config.toml
loss = "softmax"
encoder_subsampling = 4
adamw_weight_decay_other_params = 0
Rows from block 3 of the audio encoder of a small contrastive audio-text model, named by matrix and row number. Rows with one number belong to one neuron. Each number is 500 + 50 x the weight over its row's rms, rounded and kept within 0 to 999. All counts start at 0. Numbers have three digits each. After the name is the row's rms in percent of the matrix's.
After each neuron's rows are labels from the 100 clips, of 14848, where the neuron reaches its largest size: "top examples" is what is common among them. Only what is clearly more common there than usual is listed. The data: short read English sentences (LibriTTS-R). In brackets: how many of the 100, against the usual share in percent.
# gate: MLP gate (encoder.blocks.3.mlp.gate.weight, 384x192), inputs 144-191
# fc1: MLP up (encoder.blocks.3.mlp.fc1.weight, 384x192), inputs 144-191
# fc2: MLP down (encoder.blocks.3.mlp.fc2.weight, 192x384, transposed), outputs 144-191

gate.317 105:425430489540455439487529499583609476523536455551462613438406580521459493463441512451465467475409635444514502502423503551519506480499468456533523
fc1.317 105:446543525514566429478482385581511457474465504488602477447455423514504483543470507483502540478456492520526445507509534571419535496512483483497506
fc2.317 104:461436321530474504569525527426480557465424592495494506488520456501547485447494387505466497495536491443475402488421500491452532537512502563458521
top examples: the word "and" (36 vs 10.4)

gate.375 106:501437542470466522468586531510500479503557501517533457417500553548452621538477449530513496584396539444480459494530532682487470436451513484444497
fc1.375 099:514383579454520534539579467433436526523548527523571507497622508486480491497494599435484533453462473390473481509494569473538537428479511511521535
fc2.375 110:474611549401485453530435458510507512492486546560608455596631448572495550538431426423524499462411528502460468468521593581474496481522455452497429
top examples: the word "it" (30 vs 12.2)

gate.354 103:496530589570448551558490566482499584436435442481471496486594534446558566552512506488473544435488456454506540439458461452552419539517510482463444
fc1.354 096:554545555509460523438448494476457557458453500449474536537556510477490470485490545496568508499514546534413494403474526463529449482561434566487536
fc2.354 095:469587513452479516455535510484499514523437512567447475556505476565472570465380430493412470596472488607558583525473532538409461561488546558479469
top examples: the word "was" (28 vs 9.6)

gate.333 101:538532491578519577388478496450513454570447447486537477536496457442517494598523501429443546511484512617371503528516453568537530429485529447529490
fc1.333 100:516537532556553426431446513567475566477542541472442500519495547492527442479543434479466616515466519481541516506470572523518480509479590459552505
fc2.333 104:532459491460564540513607474480530438522513547540493484527495482559571523464568540482532479382524494472459405534588490480474579493497428654467403
top examples: the word "she" (74 vs 5.5)

gate.72 099:425445532606486549509536459487477458605488562495460555558422530381526427588474525504505582422479445494440502539499475484474413499543465447535536
fc1.72 107:543519546486444529486513545465557485532487439478631498489456488583446470518502499409622431532523463563437403543495458484431459618476561473553493
fc2.72 098:451522501452424582548539630508501451472493506510433493454502453523528461549515518466427523542525497470507522401461566583540502520561471533486469
top examples: the word "of" (26 vs 9.6)

gate.74 098:459469556445481574492503522484435364543504484444489410503549483509542555543472484545447491402525547545476464511468493517462538491510489598474484
fc1.74 093:418564502494543501513515535373507534434448467493478447459407571553492466479457497527433529556477407579512558502461570486548530488437558575546487
fc2.74 093:527456484425556524482587562549482492493492563458458495487422500486544468538449484563474442458590575444420433529524457544461484460518492545592519
top examples: the word "was" (31 vs 9.6)

gate.107 101:486494582402469617543476425491512515464572487521574453503513477560479518528504436502452475379454468584547513517456456500522527474508472442462455
fc1.107 099:497550438588471509555470488525433583544387480526441478539498459546503523498501566451408417489470488573511499503538553347532337515579517512527489
fc2.107 086:557477454546477561474445519519484595473521506461464462500416523441563447497560489555605551489533412484496532449526514395560530501481429551522414
top examples: the word "is" (38 vs 8.1)

gate.284 087:450399439516482521538544459432452445492426523427465442379494477430458466464531524448511500423513506499547473527534543546548465487490503490486525
fc1.284 089:453491526445507499535502500489457516413544535537546452474487484393591467500542508505470501541420465540471509481492434471471496521446534534488576
fc2.284 089:539577559438572501500495477552565585545517445471393500420431513444503503532443491545426491537483577444594415531569527511487479490493515517572569
top examples: the word "he" (61 vs 11.2)

gate.84 108:581495491583491476513546554517492473473435459477575472456554581480515575497392466427519418429472541455496595613565490499475450485513492482507426
fc1.84 110:516555493571659474546538423529512441466582486525560480454560388538485475473463494525453560495553431506508499398422557522488512554514458537563459
fc2.84 105:552566494568523491509445445472514549448496515460606571546547536477559514603455446541511553585531389425475526480525521525581552505494512545400474
top examples: the word "to" (37 vs 14.5)

gate.143 093:361461428599438503511485532556438492433433422465496544500495478445502532557502429524573455487475541505376516469410450528447436559416392531552556
fc1.143 097:547540440570469519417507525445443493427422514503466499455456552498486502511497454532500543507553571581526521469479549449500529555489441521495382
fc2.143 103:514590499471526466523513502529561479541512503377469435423495441493461509530440466517639562468573522470482518540458527531545449486476436449424454
top examples: the word "no" (29 vs 3.3)

gate.253 093:513478474443497498495651572462510562614482494470539370507465417547461525452445548392530467439474474527570476473551430473543487473496557439621448
fc1.253 098:492517566506606435516589486551529537450485440477503498505555477554445487577469440344516404600542533484501495558460504523481538511452609459512496
fc2.253 104:521492497451561512441523431540529469461510550637410492525460473470408429535478510521496515497492542407553470467548466524501480487621393529491525
top examples: the word "how" (33 vs 1.9)

gate.280 113:449522599439539428446517522490462427525494644465499456581483462514482518425425550541520464483439535467467562437466463463602481506507544483477436
fc1.280 114:451495528543401441518469428459454494530520276515473509558524488542454449511451465493539487463496506476497385496518491501466526510447441354509532
fc2.280 107:537417492444512574493512492467530394489413507562482434565490495555596568466508454572474518507448598464499617534482522461437546452586481568489460
top examples: the word "it" (33 vs 12.2); the word "is" (25 vs 8.1)

gate.342 102:442586508570503595534466460485539489526468469496560391453543452487540525471557619459408483489424478492433358536483421431516426489478540471518538
fc1.342 107:586461510559474403481537474453433571559477415490556520490438568507458372436447456391476582518525442445568501566515528500548457513472533455449483
fc2.342 099:566476536599584466502459440486450487578487470450429427519485446566525527544548463460481481443467484495421509596535662541494553513534497583576461
top examples: voice: male (76 vs 46.1)

gate.188 104:531403361485497535402589449503552418494406488492454533569582481489427588505466454490421515479428551485504487425471540523513476465435480451428473
fc1.188 098:494484454463480546464483496520522527538545559457598533542583490581402497483479533442470464478503529497539539354535495527625449437528458519475477
fc2.188 103:549523456488477548547448419567538478554632530452520513487546500456462540431448520490473515461417528419481588493530446525480540469511573501416493
top examples: the word "you" (34 vs 14.9); the word "do" (29 vs 4)

gate.168 098:558501464525545573521436405590476360496426353456465496518461509564510550419572536543465556445570440462562443481437480469513519560439440441406436
fc1.168 099:428464546438495498566490458626562460533421423532489523616465493494538562480540549506440554465497555455540478498556587473540539510522531584478424
fc2.168 107:551552480436514457541558495456380394587515566374590520471417493429500458546535473518489478446503423470487516429471500447439430533432443304537474
top examples: the word "for" (31 vs 4.5)

gate.293 093:484506485539426503488465543583498532589559431499447508531461391524532530537516519456574521483459478469493527476561484476509511433426509514638507
fc1.293 096:435468520535483564448495501592490502605557471411543485555436523492519543545472535447515462413629522392506560426543519497527464527507502497616526
fc2.293 101:643344522441529434495481552509462456529593368504463487493527478476562495441477467545507513449429508568409462525541481512472483415437563393490462
top examples: the word "and" (42 vs 10.4)

gate.181 092:580614536472457435497419566568456510530500454499486497553470496449588441487507456513519499478501417556535488439483531483465463430559392525555542
fc1.181 084:523487438645466532510532506452532500527505495568438508531499483539433502510489566487505545503454538412466469489531544495510552474522555475414563
fc2.181 087:360490481598483428487528461520649388563417592528502535561524528535528522435502450435533517473503595507526495485552417422470592489514504654518512
top examples: voice: female (88 vs 53.9); the word "she" (46 vs 5.5)

gate.366 106:489557405555476460557452570533507444515398591537465525540497548448477549476454413455570555464582468488553444431424439603557441572504467413512518
fc1.366 111:511498529498400523499510531516450482534537558426520485555516484490535624453459436480441487552459513472503515594489477505506488493529449514574440
fc2.366 106:515502446474420396467522467545576508541450496534450518530412492463498634510580510438578461474451519484535425465514483544519486574577526541546461
top examples: the word "i" (81 vs 18.5)

gate.228 107:521473491507536484586457482494426534517476509456501418610513566482508492574631499499466566399464546399547481431501478585428477508550424480544534
fc1.228 107:537496529490534505550446549483489485471374485552542500455401486615564422463523443551487355455522522497505520478428539519554508581498568453500572
fc2.228 105:577499432458508475554446532391392482487516447375560529456435460556610430540532457516525561532476508475535494553482419526530548493524510540581447
top examples: the word "to" (34 vs 14.5)

gate.275 097:566518493508534521500431536503473553465521547463505448437450610515371460460446580484402440388427423496535529523395505392573472556493464515473467
fc1.275 093:450484537438517469490494529465500517516480522412531437467568485411500557514476510536491473471524558490545494458497528566466466424502545444560506
fc2.275 095:495401500515415450497529478484616618511463450614493476496537525462532535463522519508590362514546537528447495497550500483564547533594483568502484
top examples: the word "she" (51 vs 5.5)

gate.83 097:558479472497487594510472563472562476439551556484579471430524485478416517426479491497567639556484456498534509462413533508572562581519469452464515
fc1.83 101:501544442517486529454505566568542498555511458570511602536474443485479452486436478522435402490492491477512450453515506450477492495458556547504577
fc2.83 090:531617544533455484531563570523488444468465479554426479513529546529541614476503525541493473543519439495423523398469519367609495409510522478481570
top examples: the word "was" (34 vs 9.6)

gate.295 101:460510494373418473544455519453509539499506555470513492528489506576416483528397369578474447525423608489529528470515482518493614506491445598526509
fc1.295 112:523416505474471562448420451510510489484495476527521519530484537400504473448476500508473453498624589518458447451519443425473499493457485543489439
fc2.295 096:508542506549605514502519441535560455573517452590527490526535592518487526505449486572476556399398466507515540526620503563510591445506458531525432
top examples: the word "me" (32 vs 4.8)

gate.142 097:471544470594397488565449539465439513482507536409486503557477529519514477479606599489493503516471492526563404430556475643470447549466483478572514
fc1.142 109:460541489486518523569519468452426447447525500481427496525511443632478560542518519447490460523557490542538511445551478510502660486479450534489592
fc2.142 105:477499446409555485422545456534464498583526529558525555375493475522485429496508478479502494505484502543576498536511494519493522412560416472545483
top examples: the word "i" (74 vs 18.5)

gate.86 101:554507512612512520500471470559421466437590516485548500487404499457466510464559532478505440430481473541528471442455427393510641506533455371560485
fc1.86 101:508512430595543565443487455525485462522578466514461550461514532430524499446521488498596587510480459421540505590596480481529530500542555475440476
fc2.86 104:462452362442491527517508429489481373462462533374516473566497448496552466552448471540520512504509443501470401547494388509545510442477404468467477
top examples: the word "it" (34 vs 12.2); the word "is" (28 vs 8.1)

gate.210 103:471427431483611470470466513481580529622453498458516451639496487468357524506475519498552522547497499417483557529504491526469502333491501476506498
fc1.210 092:448432468425532434458539522447489562457479497512587475575502465454438480501436478520447534503538476434430476474435530549539510541503528495592501
fc2.210 093:523504436549480457455556456484538559581563570517523573513464415506524520541406525507531521528490460440462536481526554493519472533540417477497382
top examples: the word "how" (27 vs 1.9)

gate.347 095:524507559486454512534488495554554521494519512505513415496461544531479545555531454464444571500410471486490501487489335445475573434454492411475486
fc1.347 097:448461395531422517467518533476505544554510519544472451525488458555531432479451505521524578498498531458527546535491574522508568496535500518576449
fc2.347 102:510559438532538562569484500443461618534466499620499435475498440523495565604573494515450466508589422552489544472352488504499495494420449495485477
top examples: the word "i" (74 vs 18.5)

gate.299 101:466526414426519533441522482539509515549475493421430547505590420448538476440431453584495565525435500485467653566514468495524391457540534535477525
fc1.299 108:489408549515572437436472476501437520519567485521565407498517471460506530472543438534515552489448519512498533588403555560458458499554506449571529
fc2.299 116:459506542554453457551467451494428417524513560440453563507496561576541510496529452437505571452534521508408458457476478542513439460524417470493553
top examples: the word "what" (26 vs 4.9)

gate.364 090:515394466505545424509507554557484490541538513548495451596395527542495466473435503429531468478445396466462404457529424551508363426511471446479587
fc1.364 098:546481518447560516456573485393454547520468572484485565486472523594468474591477540477497485497523494478463468540524542564513565409434503458496473
fc2.364 101:520517475450449589379549493459589498447488494521549475469528526404456480524500438513513508568516634454453599515444543464530495506561475482484537
top examples: the word "i" (61 vs 18.5)

gate.230 107:511574440545422516431489569498522489508514473505455449543594525500446475617508486476536443556501481523614490500537473558491425540535546538438551
fc1.230 105:472516511485509390477480620494476463543516490471508515449532477524521499392476453475569437434592466485497535520456508572518486559466576563454472
fc2.230 109:521527482477540449547519515582492542485490585418576497458475479502519490572531415524504580536493510479450394399548490548545516491483513472503514
top examples: the word "but" (34 vs 4.5)

gate.174 097:481539573512497409528458478450516518429555426525580543516481465519500501418539520531498488471529552488496518431478545604527535521473560488462494
fc1.174 093:518564561523530483486569407477405585586470516477513478540524387507481511527606478501492528442446478536457493535581536396478473523544582503516475
fc2.174 085:506504483408571534520538594486496455451534424568522534506473568522504488431509461376506475567501409564457492439447453483521611565518467444533563
top examples: the word "was" (75 vs 9.6)

gate.156 108:547572501544478544487466542588404494508547442456421529509469529443519513512562482479525460485394465460448494488512479533502545367467541559469522
fc1.156 106:318496449564431570528543440402481515445472461490447514466522496491491476593500521604443580474474480553455506447507492466505544477602488445563514
fc2.156 101:443588491464489502509503583421551438537532504550483529482538495561458507432596575431444578466428528585491493535523448510541481500438497555516509
top examples: the word "what" (37 vs 4.9)

gate.362 102:545475460527448502411517511471538481489459516448499574544638526428446539524446493455399527424391470453560531456562460527518536496531498523482423
fc1.362 096:597534390454552510495470473368453491470527476514503522432498489471446582515477491459501623442483485553588418443433591435478514585441462525519447
fc2.362 089:415526512390479537471556550530517560508497377452515438433424489473553527445539542612509403555532540504516518444476448496528534527500529488489492
top examples: the word "he" (68 vs 11.2)

gate.309 102:504467515440563448488514497395510521503406541528568504451429518442573516574477405462485494531444573533486530471508393517492433479488555466478402
fc1.309 097:454491499563458452490566595510562484521500452539458507457504503575571443555556538536529435503546488530506492448454454571564521497477488505579601
fc2.309 095:546615494569500494485491462487442514415442492517503569559497545436506467564514489510533586511573475496465486552393502519366600472461561535498483
top examples: the word "the" (53 vs 24.7)

gate.102 099:492536476526512463540477576605591579454528446433471472501536465422483561510513592581447555493501543473525490511575428483587503405420595443559508
fc1.102 101:400482581497398500582496489628545391464449560530538398590512502554523574485489407485486542521483476542570469472533576519401571484439488452375562
fc2.102 108:487407470469430530552555502440525555510509500606489467541585591545575498466584558533510478482496527470548417515412484420509476444480487472528453
top examples: the word "no" (27 vs 3.3)

gate.33 101:515453426507457543527455475462517464582511480366602413567488445511602417547434553550564505384426488521438428469516455510490472572494588584483486
fc1.33 094:559590463458521518482492428472449354467500532521427499413529503415487488447525388634452451478518561567546442419443596505438578550500569511559497
fc2.33 093:443457528539506501473567521476517510455481501505402491431475657581482519540522473498495451539411563603520486458455616416486485550590524525579543
top examples: the word "it" (45 vs 12.2)

gate.184 104:502515487555460495505498520597438424526479403464426495410455529546495463456454484434547473465500520561502457534450558551508507466490468502525429
fc1.184 102:559491569527515550509443549644496538406509519485552475510466443521538584594540462427475448424547511419539457591423468514557482554453452486536493
fc2.184 107:598534529450501377526506549519482438506552508453573522489502477489468569458403495572442418534423466524516519575634571623375422581470558560486494
top examples: the word "you" (36 vs 14.9); the word "he" (35 vs 11.2)

gate.303 097:485424546444481461462501541391455513395413532524515502574518516461528504532572417394446595456504541478465450432503498576469588529413518514519544
fc1.303 102:556539534429493460485492522482449480431503463566533525441536482416427467421559575485504527523536428496513460422490616443466518520591490509509472
fc2.303 099:490510546517486491471515523361582554507498533556501559512504526468501511433523502461606528514465450455522420518408550412571517382500606541458472
top examples: the word "he" (78 vs 11.2)

gate.226 108:503536506674511459583457522425515491568548537431408473555498563465528488607505595432514450494524508510521548486405456613396401445469506540530379
fc1.226 099:545522495426519509523516578421474442518453514492538514577500538550556469406522569532503518578558512564474527402477545508392520531534547540561500
fc2.226 106:411573557489502518501450522544493530500479524400489420477488545498481569539432539537492465519559611564562451573513501471518444448478477478399514
top examples: the word "was" (30 vs 9.6)

gate.62 103:502439549491529515460477549515576538552467519485509451530580538468460460499544552454408484509455472561465345476428494504501473486482441450539497
fc1.62 105:565487466462497458453503517488483480548533500513531468455589468440529528526511551502499508509552468431445560526475508472587490453481528537533545
fc2.62 104:380658420462506535465544509457452592575478454444483457520485534520438459572507454450513543534488448592406585442513594511417485459550381534614388
top examples: the word "but" (36 vs 4.5)

gate.20 097:514537539494482572438570494515562453553520570492490567419483456462520398572560488510482531436500455574501534522504491537478502522501537500467483
fc1.20 095:451505532485528411504427581541453567473541431453553470501476541512503570404516490497512459542466531456493529476445553559532462443504519437509549
fc2.20 096:493576496525556498477637438416507505544471494488537515474497505550520412546503537466565508503593463506523496579519563477501554480492523724446437
top examples: the word "but" (28 vs 4.5)

gate.120 110:440515514537494514500441488609466475516536481390474496562463463448492534591451480512522410525406516566576422465492478554508469434618433448536569
fc1.120 105:403535419552459553479568456406583559567501456441473463531453471447563595468518525523509505528454517463446488449519521518490470565456542529478492
fc2.120 107:523579537433402589587573468482601398477497556480434539535505500509467436528460568488508444479590559493504438518540528499564481490545470553523477
top examples: the word "but" (29 vs 4.5)

gate.214 104:437504519585484556521524554558491524475509481423494456487527543399390481474483532500566437431515501555551489419339421497602479519485549558508508
fc1.214 096:527465503564419557557548451554467493530519438542542461521500451463555527526540415451597542522498570454567474565549457591483547458461553476478420
fc2.214 096:484603445508465457547544540559542455563515520545560468513450432466510389534552448396497457510523469557374555487542565428458474571551472438537533
top examples: the word "the" (54 vs 24.7)

gate.269 103:449485553455417508545436544500472497459450561430550467410550525490486530512396486469599536433493516443426588517519465449532455459446500500462517
fc1.269 094:519495404479503419490578481535452423571567461494470544489444506561596497487467530502436488487531499507482472568550487529493502463473506542533527
fc2.269 094:500568504505471480521489484474462467425462511416548534546527528523496560502451606510459567497544417435452521503460538446645557443552461433497539
top examples: the word "is" (38 vs 8.1); the word "it" (29 vs 12.2)

gate.255 079:398534575491518472420518540448540430526428545492435548462492492494601404572454521440603474503455442485484492509444542501473421541410404522537544
fc1.255 089:478509483488453507495486336487508467535457424540536463518484543543452528394486463484445578511476518525523519488513536523434455504522443460554417
fc2.255 100:555514546403561500497514445481356526492515583351460566419489453527501550597472480551457515468626633520484462534555485479488537419619566511484542
top examples: the word "you" (33 vs 14.9)

gate.13 103:493532540545510478462614548534526506468508506483438490462549538505525526507560567564523474417428511465538553535502517363464533468545543450474513
fc1.13 107:455453496393474542466533418462581573529458519488512517502436511553444551475507537570492494541452518508489447461479541446596428409462541528491513
fc2.13 103:487503443474534523507483539617489559336561518423494501493463416555486520505517574565452497506454529529462528505508541547522456489573505484482521
top examples: voice: female (82 vs 53.9); the word "i" (38 vs 18.5); the word "said" (25 vs 6.4)

gate.101 093:488474471474439450544416531507453397536477519531494460551494424556460559468519552532473478570426460426530495452556405499496672457587552479564561
fc1.101 100:485501499453439381500504502457466564486440547459494498534412445502550458486517461550487541516528486594556555595587489541523522625549549455524589
fc2.101 088:455470481520513457577544572499501517547476469588520533506432586479487564542537547444399544405446410372523554448435500462475538462476541517549507
top examples: the word "no" (36 vs 3.3)

gate.199 110:445478510471536550535516515635528498482439586537460484565464398525544508490583559543491443457526488512510474508447440540544454489466579473548478
fc1.199 106:470603557545436558481567507419561506539497535460489464459515513499504531549385529523549489526469562623461505468496474519442461581494486521607531
fc2.199 105:412482485443432554551425558434552495523489476472543472497578568464528531539406486468563559544425558481578440491492443379589530440578560509382512
top examples: the word "for" (33 vs 4.5)

gate.248 099:513483421457449467504456475487617462528422495552559472473449590619476529501495535470506504501423542466464536446504486446505548589497533449531459
fc1.248 096:492542443431559574563484554573489528485538515496460456572571499391523543476519593463473439427510480458501527538468478497433514355496514516489450
fc2.248 089:381571436565439487477491612525593507461447529444407404527463432427613449580513423527572515495538538463533503512563498509556494528527508432453479
top examples: the word "the" (57 vs 24.7)

gate.314 099:546476421541562510468440487489511439499537443516477450474491500379534421566479543440491551410455430532476431341521486473508398578509550503508547
fc1.314 097:469558482533545532491498530599464500477449420489547513520517458487559486511522504475512570514478528562581476444547401565579426589559571437498519
fc2.314 099:558392567544372496565386438556454534521559504468472463515575517468556529450411446500553484506554509490529491336470472498509503538493534391549462
top examples: the word "the" (65 vs 24.7)

gate.164 092:454453583500461538533500470563480535543441505526527518495463529598514547556489531440482452445532443417448501469414490504515430500481484547554501
fc1.164 101:563407568528524479509533477475510592552464471518530527493521543601443545490559576463416521440542580476494461582528468566407500462481554470456498
fc2.164 109:494496469513455455521488499530508329543578569413472548518388592460546463580491438401461559476484571446522441414513573535532456612556468402538494
top examples: the word "what" (34 vs 4.9)

gate.61 107:554645460526463514535484418547507506506561474509406502555503502496487534515501501485459473437428498483446553495476554533549472423485586514507474
fc1.61 104:462440569490521423469483537528498483507548471568469522479409480500527531546495522460507420482402468527536457622496530530549475460481540413392471
fc2.61 115:442513427457511588458485535423552446488496534493487509417562534495435493524541456416488491504479491459528520495453497514494532561461489483550509
top examples: the word "he" (36 vs 11.2)

gate.331 097:453389536489465583611496503578522438556473394379522409519403474533555543518402430458539435446516599439530422566391521506533533475444518500529474
fc1.331 106:413512448507551406499540460394577497481402512567517497490481434534513496576507479489457485547419456566558535496512501588396456516407418458474501
fc2.331 103:482479533515525511425560484463524472453477619508477523432544502448629548625458435534499395471594432524530514452531502462503477479502585506581549
top examples: the word "how" (42 vs 1.9)

gate.54 104:458446481465495497490450413564473417507524427467575486418542504517498495489430519424498544478499483536545503440493480463519484504443456534471474
fc1.54 103:569523425492526480477477516469492507432461551436455521554668433497495406474421495540486506489546414458596493526517485477493428479529475495538486
fc2.54 107:454577409427543552506497473571458522451482513478568483531496501460526487479459447544463580550527382443474451519498498540680510409476359479449497
top examples: the word "and" (57 vs 10.4)

gate.367 102:460519462512500465444592539560545456516534443588475540391448452466505497454565437517557499488496463466517497403473488512451532566496509533462459
fc1.367 102:535536498498472512596398474391434485477461486515522408488415508486444549459431538488496446599456465600539456509455476479468585573495556491561482
fc2.367 106:539541482448485392445551393440495458475541530458488582557492409525472557440482518468458485517536561409515588507532465449408524566519504612496550
top examples: the word "and" (27 vs 10.4)

gate.233 106:435467514497524466515480545427488525482493500462503460514426543455521552550504457497586575533517475454564386470487519550504526567459404473501495
fc1.233 103:553529608489520474575511607468469589521560627394513432492490561482495560507533584486526456519450535497550429524447486542381439448545483603494521
fc2.233 100:482514525507501426517492368536511543445460562440407524470424548356528499486413486452482531508587436565501440475486535466593525457463493519517566
top examples: the word "said" (29 vs 6.4)

gate.225 109:525445552483470463559464481541484588591466514491460525466475504478495478550432590531511500455490513500416522487503433500521510521471521496594447
fc1.225 111:523400502475505500546559523520555498554572531508502523479565480539559549488506529563533430475464555504523485403552471497508546507452468517513550
fc2.225 114:494581495487454494446551592519450543525588434539450386570493474527468527417446501514465520389502486565441573524550564436491438497532474501514484
top examples: the word "he" (60 vs 11.2); the word "his" (29 vs 3.9)

gate.365 105:540510477409494451497455465503418460514490509515519477563481460431567465514532527500541485440411486375545530429503483498517422510475535434527481
fc1.365 105:502489519514505599488521604541500503473486418506459492473514486458497488503578515526519499539470440471492464560492464557472397488499508487493480
fc2.365 103:513534474476558510469618481487601461504393472571530534537460483432482495531563529458497476458393405483544469600604570513494506520509421486448460
top examples: the word "you" (38 vs 14.9)

gate.379 096:541513473476412485517520476612510439451488479465485525590424533471554520570464434531497469463490491426542404412470471544528513468516542434422452
fc1.379 099:532491438454467514539564506464564479490589503393541469511491491516570524463491579479494543520618573404530541489480530553511514500576556460545456
fc2.379 100:511515501407446531541468568453501527471496526512422511548429480552488455509524509357397597426441478613570505534467521483599518626553603582563463
top examples: the word "and" (26 vs 10.4)

gate.315 106:478496552478439499449486506539574474460479545496575487507525554442617479517494472526531527488469474407562411456463638439514421591497449463471557
fc1.315 109:525374539413477572482465554563543519478506526523580491549465558503557475514422554536487415477389520579474491502463500441477496505550556473484448
fc2.315 109:561476489483516415499489522488379482559440498541499507406529443586437565505448467605557431511536545453452462492485463605553501585497515481618481
top examples: the word "be" (49 vs 4.5)

gate.355 103:504515417486454469565507545421540508437442541505435466517580484428486555509397535529516485457459486503531537420401592536502470418489530510461581
fc1.355 115:518527469482514441538487497525556542505501550499468519479558415502468570516465463560543503466472460477495498482468580465492537552514485480499604
fc2.355 098:446506548486434472369505508462410460520455497421391471578465468535498442575411545497487421491559507523500458537468497521407379539620470511498430
top examples: the word "we" (26 vs 3.5)

gate.137 101:533511500557487498591501546505461419547485428422515515579551505472443538512532496570435460490463502445469493456480432490522516571546539423432466
fc1.137 101:541392594470470453425564442429482503473444525456510490464489487449416524514445443441463560482531484421498576523452532461567484470507501465483551
fc2.137 110:579480501513444504482557498607538534470431516632489427508512497506476556437469438468448460472474594483500507500520605461538551570455503753594442
top examples: the word "of" (27 vs 9.6)

gate.338 093:518541561481524504506433493533458526514503472507476496480508532594416618526495473475498430447400462495534524483460390548577520508482525500545438
fc1.338 092:541552531499412516511492495539519518510492543522476542548597379567604522559517497544524405502496479499544607515480490486496499450462349532489438
fc2.338 094:501502559492431509604557493490388550548569511567443558532608504564502444562505536443548477456461478520489487553545482472465423493440513386577542
top examples: the word "he" (43 vs 11.2)

gate.149 104:521481484413493518515526440504496467524522566435532456434572481454449521471491587496555459518504538454468514368441529538589385461446524511580418
fc1.149 103:505534482487568472413438452445556430463546459522428488542562496447512451492445499473481517387555466491381469539536422430531498475453459415442422
fc2.149 104:469499514498565582459498574574494480455404504473507503473571529488470549482532529597513495384510513440526533527483497577528556426420486639459576
top examples: the word "it" (45 vs 12.2); the word "is" (40 vs 8.1)

gate.150 096:438474525491470470553470548538552437542482502450596438504409416495485509451471421521452453531473503445500433447434468578504524515520434494481569
fc1.150 100:459524501516462515604423545558463530501511445488581533422485449438438549515479539471554456427507469454490526434394516494487545466482380546501489
fc2.150 099:570522582542503483523564480500550531590518538453438479524536435499523472519449557487533528440553566567355460498538566502557461534453440533558476
top examples: voice: male (93 vs 46.1)

gate.59 093:448381468382554492480590559519559480481561520538562552512486492522466473458402520547459448598499523479493542450489533538549436503498478452492582
fc1.59 091:489426509431441565473442520518493587475421518497499345495430489446491569370447536564500510467540456514573513486480565483498508501553513558461520
fc2.59 092:558561489474390440539539435377524515533548495394494546519489413473502468572564506544450502497434600449528453471460497474455470549570502457529508
top examples: the word "and" (26 vs 10.4)

gate.157 106:487493528578463505382497574588454467584459432413500512477489480482489525476554532523488486484484455431555573457500540530498501514428500530485496
fc1.157 104:521433442543467496553392473454553475503478616492461549435496492570523516477540412519439478489531500573468558445561470579550648512456501456510542
fc2.157 104:477609414493532530440584436526500600506460553507462443540542536451469528512470539430526505542450446513502591513419409515652599453540478556490529
top examples: the word "i" (78 vs 18.5)

gate.252 098:542425602557419510532552542534526483441462530512555455589375582494495529393439524553433461533477443453501511535498549490543502516496522431577427
fc1.252 099:478497465579482449483608485533482520602551558462556433503514492429539438453477497544484480563521543553479544492564460578480534460421459548524465
fc2.252 095:536533503535474509517475508559470499538486503448519426531558548418570533497486522512537474572497513472447517459501470461353502453516416436530519
top examples: the word "of" (25 vs 9.6)